A small sound classifier, trained from scratch.
Model: 2.9M parameters, log mel input, arch crnn, norm batchnorm, activation relu, depths [1, 1, 1], widths [192, 288, 432], rnn lstm.
Training: soap at rate 0.0029, 8200 steps, batches of 256, held-out accuracy 96%.
Data: 26041 training examples, 80.6 epochs.
Rows from block 2 of a small sound classifier, named by matrix and row number. Each number is 500 + 50 x the weight over its row's rms, rounded and kept within 0 to 999. All counts start at 0. Numbers have three digits each. After the name is the row's rms in percent of the matrix's.
After each channel's rows are labels from the 100 clips, of 14848, where the channel reaches its highest value: "responds to" is what is common among them. Only what is clearly more common there than usual is listed. The data: short read English sentences (LibriTTS-R).
# conv: width-3 conv, stride 2 (model.blocks.2.conv.weight, 432x288x3, each kernel summed), inputs 216-287

conv.190 098:484591414513571540457452475543547466542570464500531427437515479607568580448451544492585568411425491372454505541517543539487581431490489497439566492481468565474538455485462540430503506535468502491465493494451488539545
responds to: voice: female

conv.75 089:468503483506527494487568561459522488496464540490593501481592561468589558536551534602479429524447521437488495392542549430535586481496526617481418521618505477511611552553525588557575540555550516544494531551520453495590
responds to: voice: female

conv.101 110:508643431497515427515601514469537508516459522480504435486448634526592518470606494457501502545498516471498547425548517447476500489443533574576530461446507439438434551576451522528481497506566429506480410502483406457474
responds to: voice: male

conv.245 104:521503479458513489489520586561472587508469474513439539502537611454530508503548439564488567511494419470502503555482482556499508485432525492519587529557535495506505378496461421543484432518444455443509573465410458513473
responds to: voice: male

conv.23 104:576531488504497463497481540475510581590511465518483537458450504427552515538438483603517500442485455448525518416518421568573476460565533485532503524476483469489400489378471434466521379425504428447512609514441483584429
responds to: voice: male

conv.328 103:437492386551467540403536480511383579475540454498427611521531487468469503474456532516452507550452436496560549511531489597445478535452413447477487573518496474430509419512522516404409525428544421446556531543519432583480
responds to: voice: male

conv.155 104:551533517498439589473474450496468552504518475530384441441372518448489471514473516330480476549576461647512499524501495487463477463489554535576473460530488563493510511502504424452527450559477428543381477533524534530465
responds to: the word "i"

conv.107 098:473389442475513460504432401471486469422490524527519420510578492526536425556517446471490467497508504478452462588559468526491467457569517485490506472584493485429456565569488517507483495572532542471433522452374538415541
responds to: voice: male

conv.365 104:358541514464545527504518449537380570385422494485556548516559552478531492455562468478476354526458520463531477485476495500416468548449495525512552563513539532484546475518464568481513497615517490484457520470537516532574
responds to: voice: female

conv.40 101:542485509504505530460529583485599549554490513552448443530473540477551566574434533531512539514506465508489545508499463483534576509596448516505524436544462488602478517458516482520568453484432566541498502440424592470487
responds to: voice: male

conv.420 104:431581448527512533504423547556440534544495446486540497499566543542474572524423445532515511493517420416528555465500503529475521463428484435534585444469556519509526466508461538451561445554506466570524434517505476500515
responds to: voice: male

conv.266 097:459433528481520427520501479487454502474501490526523412421616456418468472447412457620462432477513448622529448496508533545576433391463482593559457539545552518500487427481521454470469459543542438535506505510534524536463
responds to: voice: male

conv.418 094:466457413505569528513526551490525524460512471467489535558584481601510584470574500457610558382448549466510539471511422554536537512532454451521554430417488562507515499443476487492458497447526424462381582618517444550634
responds to: voice: male

conv.202 110:536545466529475614460617539471562495537552481593509553527547453523582562542444564535435525438513544461540446574498480431532533452464550504514510450517491497498533446403551492485448585457551587513504518423442523476502
responds to: voice: female

conv.320 099:539569550371575499458527554593535413483540498461524550438453451519618450525494505629456518502516505536554554478442442562474514525523570458490509550444473520559467582450534469448560522444385533515483512447571566546502
responds to: voice: male

conv.54 092:529463454554556540457554601566586500490485469546451531536513580479528504385462486596475521456545516466504489416470509493513492449381496465494540568493466514496447424514542503511433516406487515546530574468409549537501
responds to: voice: male

conv.286 079:565484547529565541507506491444519526492523503506502376491466540460554444559501500473443490544489495458482513389492427450563499447569432503470433437497458302502488496474462517458548488587520488526373538485511472441505
responds to: voice: male

conv.375 117:570592438496553606523534547604451518527507457544527495557479418408492552477456530530423556477467501533503502514464502578435556483498429524529528531455527460440522422484424529391563451502495447512546581517523549604432
responds to: voice: male

conv.411 101:464498453493482420487517466515468577485514406603530581497495444545587607491425463530453455433419492485518452421558468511526529464428444531538537487490492449511602497519399503472396543530564478535511510583556520554462
responds to: voice: male

conv.125 100:555532509540537484540475574628530611466569433516523521447518525524552554509443518512520569410462532470497544487508507487536568456498503486528604542490493454483509466435450543495558541496504446469604529508513548562469
responds to: voice: male

conv.429 108:465471484453476453570523497450507423338463530459437514464486538540512465604545432416538516451398476505432497532540531538452443465488518560505448539550391592486518529497457501483632508518497534500422515544470462508576
responds to: voice: male

conv.83 105:533481497449430456463554444473460588374503439565471605467555479539561514569479459490475494405489437563472475532546479603526397536481424444570541555414458487489479516426467543486534477452494414537514457493454489570437
responds to: voice: male

conv.282 114:470487526480485537598672553546439517541396537564496488532555518496546597459496538534508439525542574443595476605487600434562566558569559562482494499586516594632521537554581444487486475436581528398483543422526522507550
responds to: voice: female

conv.186 105:407526550540480538484527465493477634521506528626550523434546557491539607523464536521531533475507524534493520601575537568491592475489554536569565439467522567532582496525509486596501494430513539437491516659530499516516
responds to: voice: male

conv.361 083:551328451517587515553424518435572523519476523614484474577507500515514472509525467594419602505669570512518506530558545490437582432509607564651569508509464469558514550467499472477511529505524531481531429522539487426412
responds to: voice: male

conv.96 080:418482428454369489523568498445556551450540455541473505511560552487492459498585520502574480473459556445476489548552475456524509443556491539469535471527532499578556521580551607563469513562494538533554467527434525438552
responds to: voice: female

conv.329 084:556418526494446482464497504471473489476530568460475493528604469420460498477494470511502510578573545468498483601495573514458504421438597550481490545432467590538515478573528511456521455440470534498559497492527421450472
responds to: voice: male

conv.284 090:440525508475473613562468551448392610467541511506522465529560596510426542577593502535542571496546450516560522606545598514470468536512501509521544457428472555468454450489542487497486564433495528422492442509494493526517
responds to: voice: male

conv.276 086:452509476586447510488517493505462572417566479509503482589502548551530528506477573538491493507517472499453550550517495423611473502563464542529493446436481443537487537531425545635504477576571473408617446511483537466559
responds to: voice: male

conv.421 104:590529452473566554471498513546556458566493459485471592491435484457515461517451491598387521429514371396490534434449463461588540524558446461448452481541452531506460495441506560394500468568457551588444515464473454508509
responds to: voice: male

conv.45 098:498598461484478510508541525486497507559469485437474470534462546577479465536506485414534544474502470498548531517465411458512529464551444442582568519529428552481473481527511437432572479491423499520439443510512450429542
responds to: voice: male

conv.214 093:535517469455484488547472640529471469512514526527570438423491622421553495476480518515480520520476532490549541409447453595563473488463534547510639523536520462559461560541465466466494472519472519485497558488531480523522
responds to: voice: male

conv.234 096:467471508516486509501497610590541526476483512415554582425574447432421464538530472419494524493535453406516532525481449650551482572479531453536497510488512467566518498480513456493569521513392409609573546536535620606504
responds to: voice: male

conv.166 117:532417470446582465498481587466483573512516482480543430534516580483495618493465470513489557482551543468525503517536531557488467428472473493574647500480535535452462435502456478518505557534515529510510516526449579494550
responds to: voice: male; the word "was"

conv.241 084:439605475411470462586508554498457455462462379585494532459536512441461453565522527547582556426396453582539505453478509469551478502472416584484475514513491392487477555548523434493574437543520467514542547537458508553429
responds to: voice: male

conv.56 091:527532506468461464517502563568485519497590549477493568486503406466507574475542451449578561396471542493515562496562436527500550519549469479558503550470445541480567464468492461527522439440480456393536541624551474508499
responds to: voice: male

conv.330 103:419385665523467517593464566434479380534430469496511448535478501522434474576499486564476521526542465601519420474506530543455435487529463519548506386425422476558523545478467493496530539426474474471459536490678515500483
responds to: voice: male

conv.416 109:471536434458514497463446507478448537477511452503449415512502611495457470479446523546510435508513484381503441503469501473493481473483494441595538436479520464513459472519466496456428454434470434412492545472572475430454
responds to: voice: male

conv.317 095:537451504515569468476521473557422621508478535486518549462518499481514613573420495492553589490427557478500576512551537566449539404508594427568442565483496504533633523451560444581549558458560460526508547565525483518584
responds to: voice: male

conv.327 100:528607519494469510496476478587488523527576487506565439435481573416543502488502524435453454499427498451501556454400453472579559504516478475463531427554518435449428566533468593553428475513464479493584526453459426528496
responds to: voice: male

conv.181 087:487407546502512462465491516557504444514479502511490597557497447531568494479590459501521449421449570484451498451584513526478517544494457468431497465551490530468437515507493438548494492467578580557484498506520455480494
responds to: voice: male

conv.205 084:495501545575529439473519507496405523481534560460518467486479440528532480575544478561520524541474484437489542498496586562501480508657472477540488471518529546405480473504575446492531544525465607529498558494563380537495
responds to: voice: male

conv.285 088:537480476501509536481485457495480412453533462556534556466525487502528498528474530514436538542591503513462507521517506582493544430467544479538488618492525490620544406418552551415522461469557525467417552472517511520439
responds to: the word "to"

conv.368 107:380674490448550436414463322508452447481421456471541462515489484522538442589542476485529496580419507545380565461557409415480478481506580499415428454444509497420535539506507536485501470474519518524505447402433459443484
responds to: voice: male

conv.383 100:465532575486442391527481440488472538454536391568533503502510531497490578535443482514525564402419527484509476427555457505479430443643438547471478512361490473528564527541388523600475414459518520374575490487462460463476
responds to: voice: male

conv.242 096:527452523531478504454518518507501598481526440604525569403496414411491561589469499549467549434520412532503542545466485600470451502512370500515424567493546550474500478513519431439494503533510436509493450524556502628508
responds to: voice: male