config.toml
model = "sound classifier"
dataset = "short read English sentences (LibriTTS-R)"
train_examples = 26041
gain_aug_db = 10
noise_aug = 0.01
n_mels = 64
hop_length = 160
input = "log_mel"
spec_augment = false
win_length = 512
targets = ["voice"]
num_classes = 2
arch = "crnn"
norm = "batchnorm"
activation = "relu"
padding_mode = "replicate"
depths = [1, 1, 1]
kernel_size = 3
stem = "single"
widths = [192, 288, 432]
rnn_width = 128
rnn = "lstm"
bidirectional = true
rnn_residual = true
rnn_layers = 5
mixing = "cutmix"
loss = "cross_entropy"
optimizer = "soap"
beta2 = 0.95
lr = 0.0029
beta1 = 0.95
shampoo_beta = 0.95
eps = 1e-08
precondition_frequency = 32
max_precond_dim = 1536
merge_dims = true
one_sided = true
adamw_lr_other_params = 0.00085
grad_clip = 5.0
steps = 8200
batch_size = 256
epochs = 80.6
lr_schedule = "cosine_restarts"
final_lr_fraction = 0.01
warmup_steps = 240
weight_decay = 0.3
adamw_weight_decay_other_params = 0.05
Rows from block 2 of a small sound classifier, named by matrix and row number. Each number is 128 + 32 x the weight over its row's rms, rounded and kept within 0 to 255. All counts start at 0. Numbers have three digits each. After the name is the row's rms in percent of the matrix's.
After each channel's rows are labels from the 100 clips, of 14848, where the channel reaches its highest value: "strongest on" is what is common among them. Only what is clearly more common there than usual is listed. The data: short read English sentences (LibriTTS-R). In brackets: how many of the 100.
# conv: width-3 conv, stride 2 (model.blocks.2.conv.weight, 432x288x3, each kernel summed), inputs 144-215

conv.378 114:199083132141181155145207125172170133158196118169119110130147106089153105142136161146145110156087130082119124068130143193146109136151141147122171141141107130111174112152091135190124106145170101105095113152126140135128
strongest on: voice: female (90)

conv.341 095:146135081133137134101140129127147105116088158118072155152213162123099123122109172186128090109130155055155144128172098188159153128127215120105111114212161164110108177183121129152104125150120127203120217170125083150082
strongest on: voice: female (85)

conv.315 090:104145146166197096103104112155116137080107113132096099110107174099123087089126153153071139150186138167099130126113175123099127139123078156169145144151157085080157132092074141097118111150138107113115134094062115127188
strongest on: voice: male (96)

conv.237 103:130124096153096155123129088101095089117107094165089132127093162112092121125087101126067127130177146086116083117118164087121166124116088152188081088083102116134143108118152112177096133097117134132152079154126144122087
strongest on: voice: male (97)

conv.166 117:144094165116170146207105108103074128062196117134132118138121153065095083131151119130066148137095131154130117067068143123094117114131083135137154126149109142124163111117132123107158124147110088072093153096169134123195
strongest on: voice: male (99); the word "was" (25)

conv.68 101:099134108115094154136090186128165137139169152128101133113132089121105156171154117167102122090065146138210103111128132107151051073193153108111143106117141191068167170128099143182151148136140128160118135131166135098101
strongest on: voice: female (88)

conv.146 108:099071081090129155111134129124151090138090160101154117114189129105146135103167183152128119145108140132207137090166107183189125125163137148120153155235189092118101183141170164101170075082093153178095160219129147128131
strongest on: voice: female (82)

conv.355 098:073105093101132147121134123175173144123099174081089131066145091166098150078073089085158101130134162166157115130148117108125127153106142130074141073144088142152161125158094047109125136095123151152152075088089148083115
strongest on: voice: male (93)

conv.335 097:116139093127107072142075117095130136112132079121149089129081119163137068105163104150122151136107131113105153129117108092117150136157139100091168148115085212100126143148185184134187178105111116140100139136136114118074
strongest on: voice: female (99)

conv.53 091:099097152065151140169132066127155158148167150067145175131132115142176155095154141149153099091088174128112081148085150161168109121127235121088118116143168149097124143154143121133105146134162146166142145138170137164142
strongest on: voice: female (84)

conv.274 086:186154164111160159111109081077198126153128152147074170056103202142137081061117081133125091153144139097079113192091123136151065128164152154168100155120099137134126093118110061152090189120149106138157095070127162110138
strongest on: voice: male (99)

conv.11 112:185058104140147192084167137108119144113096087202135107154112132128104100134124124143159130113123124077148142136121059185112135153109115128150129086080061106161146150112146099141128119128156215122125125089047133102090
strongest on: voice: female (90)

conv.403 112:166139166123119080144110131101100187145098103170128131180120168168127099155120161083126147139165179082078152093113167173115185134125085121148202109115110122127162161088196126103130136107110115077091128077082147185112
strongest on: voice: female (99)

conv.342 115:139137170127204195097100091094163132179175108148073138107126185112132090150147155131101122067092102092109078052140128151130161116152118163073182126138170117102136130110120132117135112114170174142068122063133148089226
strongest on: voice: male (72)

conv.414 103:141132090146143154075159152117107112145102142096182097149147119138097113105157162113091152104168068135102193192145102145181146117100174169170117133118083181116128114147133138132166145134137155105115119192100157073105
strongest on: voice: female (98)

conv.65 109:101135136131147116111109098183127162211114157073136153150167160117081111120131172164126156105179095176100150182122063198143136121100154155179154151147137097146151183099124109146149080126162132096101118144097096141144
strongest on: voice: female (85)

conv.305 105:128063133147163084110104163140164155114070127122167102144204106143138072089120077162109145105187132149126087131160101131104194092097185124144107104136164143135202123172190144098117145124081130158077118129185069135165
strongest on: voice: female (93)

conv.151 116:138168110119119203145140120146104190163102141116133117099105119098121115214174105098133099124153119201111149177087164141106133131123090085133199157088094092143124097121084123152193091109126141094084087106125134133129
strongest on: voice: female (97)

conv.16 100:132133088176118157138136114132157091163112185150118110150191126138132104153140160143109121127096128124202132109156146170136173123096118119128150145186174114159152167169172137059123156084062154112127149169098147140138
strongest on: voice: female (86)

conv.230 107:154122180137205137177115087130164099115183164144107158179119152118152081104133172130079118099131122189110132115104192100107111090133117106153124096186149106108172153181084106149142123099148129108111144070159162068233
strongest on: voice: male (100)

conv.395 110:157152151128094090170179119127093138174096065154139108114077170121151099134089156131160110129096194121075179113100068102154164123176096129081158142093101091138102111129130121132126147134205179084176121140133209127177
strongest on: voice: male (100)

conv.120 094:138147102152134084127096172211115135091115112156179108142178133169134086140126057118109156151241098130105137186157153129131171196162164067165122094085155113133120096135149101102133119196134110151146111166155170091105
strongest on: voice: male (100)