Weights of a small sound classifier.
Training: soap at rate 0.0029, 8200 steps.
Rows from block 5, named by matrix and row number. Each number is 128 + 24 x the weight over its row's rms, rounded and kept within 0 to 255. All counts start at 0. After the name is the row's rms in percent of the matrix's.
# weight_hh_l0: LSTM recurrent weights (gates i, f, g, o stacked) (model.rnn.2.rnn.weight_hh_l0, 512x128), inputs 0-127
weight_hh_l0.342 079 [105  82 162 136  96 111 136 132 167 154 128 149 148 125 109 108 119  99 107 157 149 125 126 105 163 127 104 166 138 138 154 127  77 121 119 100 114  91 154 128 153 141 176 138 105  96 125 144 111 108 123 153 135 115 164 115 188  94 122 124 116 133 177 118 129 160 149 132 142 117 151  81 145  89 136 118 110 120 136 112 125  92 112 134 134 135  25 163  95 138 123 120  97 106 136 141 142 135 101 115 173 166 127 103 151 124 152 141 110 134 122 123 131 117 139 138 146 111 108 135 147 153 148 116 136 115  88 109]
weight_hh_l0.343 118 [135 131 160 144 127 148 132 151 106 129 126 147 122 135 144 113 104 126 145 107 163 148 137 190 126 117  95 128 139 108  96  87 120 104  90 134  75 131  98 140 103  86 111 135 139 112 163 167 142 141 110  84 161 119  73 179 148 135 144 120 130 159 110  90 104 122 155 149 122 169 149 141 119 118 102 107 172 140  98 137 132 156  92 126 129 136 148 102 168 113 115  88 136 157 165 123 138 117 144 120 126  91 106 137 127 146 144 150 113 142 108 159 132 153  66  97 109  75 146 128 110 114 161 108 140 134 135 120]
weight_hh_l0.344 073 [145 121 103 129 122 128 121 133 148 111 111 125 123 134 139 123 145 115 152 149 154 136 180  98 140 115 142 117 143 130 127 111 148 122  94  79 138  41 136 118  66 128 129 124 124 148 120 158 115 129 149 108 128 117  66 105 172 116  97 127 122 118 200 101 143 113 109 122 160 150 126 183  97 169 145 101 104 141 155 148 133 152 128 156 121 124 137 130  70 136 123 130 113 119 108  81 152 141 133 157  85 142 112 110 142 134 132 117 144 145 160 124 177 128 116 144 117  95 135 107 111 110 122 168 126 104 105 127]
weight_hh_l0.345 075 [149 135 116 119 146 145 108 141  74 136  96  82 102 124 163 117 159 142 156 152 185 102 143  84 119  97 104 121 145 103  91  98 155 138 101 140  91 129 110 178 112 145  76 126 140  88 180 104 138 151 147 115 122 115 131 115 140 120 174 144 136 156  86  85 167 141 184 134 164 135 139 161 113 137 108 129 133 158 133 155 118 138 146 110  86  95 129 134 125  99 134 120 154 119 130 158 177 114 132 136 101 140 118 121 135 148 112 124 112 134 149 164 118 123 111 120 137 100 132 101 120 128 126  93 139  93 142 125]
weight_hh_l0.346 126 [164  84 159 134 158 176 106 164  87 111 118 108  96  81 143 146 154 131 140 113 176 130 112 116 118 122 119 113 109 100  92 135 119 148  96 111 103 128  90 156 145 115 129  99 145 123 175 112 156 123 140 117 143 141  82 123 145 113 167 107 143 134  95  70 108 141 158 157  86 141 179 111  99 120  95 155 102 149  92 140 134 129 147 104 106 116 139 150 163 107 143 115 145 140 113 170 157 135 161 146 147 139 112 132 110 142 112 139 103 106 130 157 167 112 127 114 131 123 153 145  87 120 114 113 140 119 155 158]
weight_hh_l0.347 127 [152 130 152 130 140 127 138 142  94 120 115  96 144 117  98 134 124  86  84 154 126 121 126 120  73  97 116  97 137 144 142 130 142 111 164 136 107 126 162 129 121 129 133 124 153 145 114 174 141 182 162  89 112 119 126 139 138 128 137 146 172 130 107 127 125 121 121 154 126 185  88 147 113 159 145 110 154 124 144  83 128  98 131 103  74 166 105 145 136 112 118 116 184 175 139 132  94 135 108 151  88  78 163 175 106 133  97 145  96 119 137 122  98 113 118 137 121 130 125 139 132 142 111 152  93 109 171 142]
weight_hh_l0.348 099 [144 160 136 139 165 106 152 101 113 128 133 136 114 136  86 129 103 145  72 131 135 109 164 119 111  82  92 136 146 125 149 141 169 140 142 123 121  89 136 100 144  70 155 132 107  92  91 154 138 152  94 138 151 145 154 137 133 122 140 134 118 114 175 121 140 118 125 151 164 159  95 160 158 201 139 134 120 155 105 109 136 142 105 104 137 166 108 200 156 125  95 123 139 169 121 106 115 127 147 108 131 140 149 114 160 101 130 150  88 144 125 144 117 140 100 125 103 146 146 117 150 158 123 159 104 134 130 124]
weight_hh_l0.349 123 [148 133 168 117 141 149 144 127 102 130 114 119 101 120 149 111 122 122 161 133 144 118 148 124 100  97  89  95 111 143  90  29 187 139 112 154 143 153 132 136  50 119  88 130 170 131 143 149 121 119 144 146 155 106  79 155 112 135 133 121 136 140 122 114 129 121 121 156 140 120 125 131 106 148 104 125 128 139 119 169 108 137 138  96 100 118 164 163 177 121 125 130 138 116 164 140 106 126 117 176  93 105  96 141 143 141 147 160 113 139 119 138 124 159 101  96  99 121 128 127  96 104 142 109 107 144 144 126]
weight_hh_l0.350 090 [119 106 120 120 116 133 127  85 129  97 139 185 121 111  82 101 122 144  85 124 147  97 108 130 159 154 126 160 117 120 150 159 128 131 125 137 173 120 146 127 143 129 182 124  77  95 116 135 115 115 126 144 125 116 105 136 150 109 125  53 133  98 198  99 125 140 139 136 142 160 162 133 143 149 119 162 117 133 128 135  94 123 134 190 148 160 106 124 113 118 120 123 104 107  70 137 118 135 128 117 148 161 128 140 127 131  73 126 117 129 106 120 141 126 175  97 106 148 137 121 143 177 134 138 137 110  93 152]
weight_hh_l0.351 109 [147 118 106 117 118 152  99 122 104 130 139  99 129 149 114 156 140 107 152 154 115 124  90 100 103  77 142  80  88 170 104 137 106 132 166 151 113 146 131 175 168 117 108 102 132 117 150 126 123 117 148 132 126 127 147 138  98 135 172 147 154 145 116 137  88 129  95 151  46  98 160 109 130 149 120 119 125 136 124 146 154 154 155  69  79 136 127 155 130 135 164 147 158 112  86 126 124 120 102 116 117  97 103 119 126 116 109 102  86 124 122 118 130  81 111 125 158 134  97 144 138 134  98 122 128 136 169 115]
weight_hh_l0.352 104 [135 116  96 129 156 120 100 127 151  96 155 109 153  87 140 142 157 126 132 129 130 109 127 101 118 122 152 161 163 124 116 175  95 134 121 128 136 127 117 119 151 158 118 108 109 170 151 138 149 123 151 165  94 156 130  74 153 110 131 148 117 174 101 109 121 125 101 139 136 143 109 164 153 151 125 114 123 149 156 145 164 118 149 119 116 113 107 140 138 105 133 144 111 148  97 107 127 154 100 134 141 107 145 139  83  66  87 117 113  85 114 132 141  63 147  99  71 156 111 122 130 108 101 131 114 104 104 190]
weight_hh_l0.353 066 [135 109  95 137 154 113 132 147 159  91 118 131 146 121 153 109 150 138 150 148 115 172 111 141 191 121 163 139 140 155 137 177 172 111 108 113 122 165 140 149 162 156 128 143 133 109  88 110  80 100 122 138 103 114 120 149 135  97 105 135 116 153 140 138 125 187 108 115 123 117  87 117 159  98 131 147 132 108 155 147 132 132 120 122 160 106 130 126 115 134 142 116 101  95 148 117 135  38 120 118  90 132  95  82 157 135 105 136 141 135 113 102 136 152 165 103  86 107 123 103 137 120 140  97 157 140 114 111]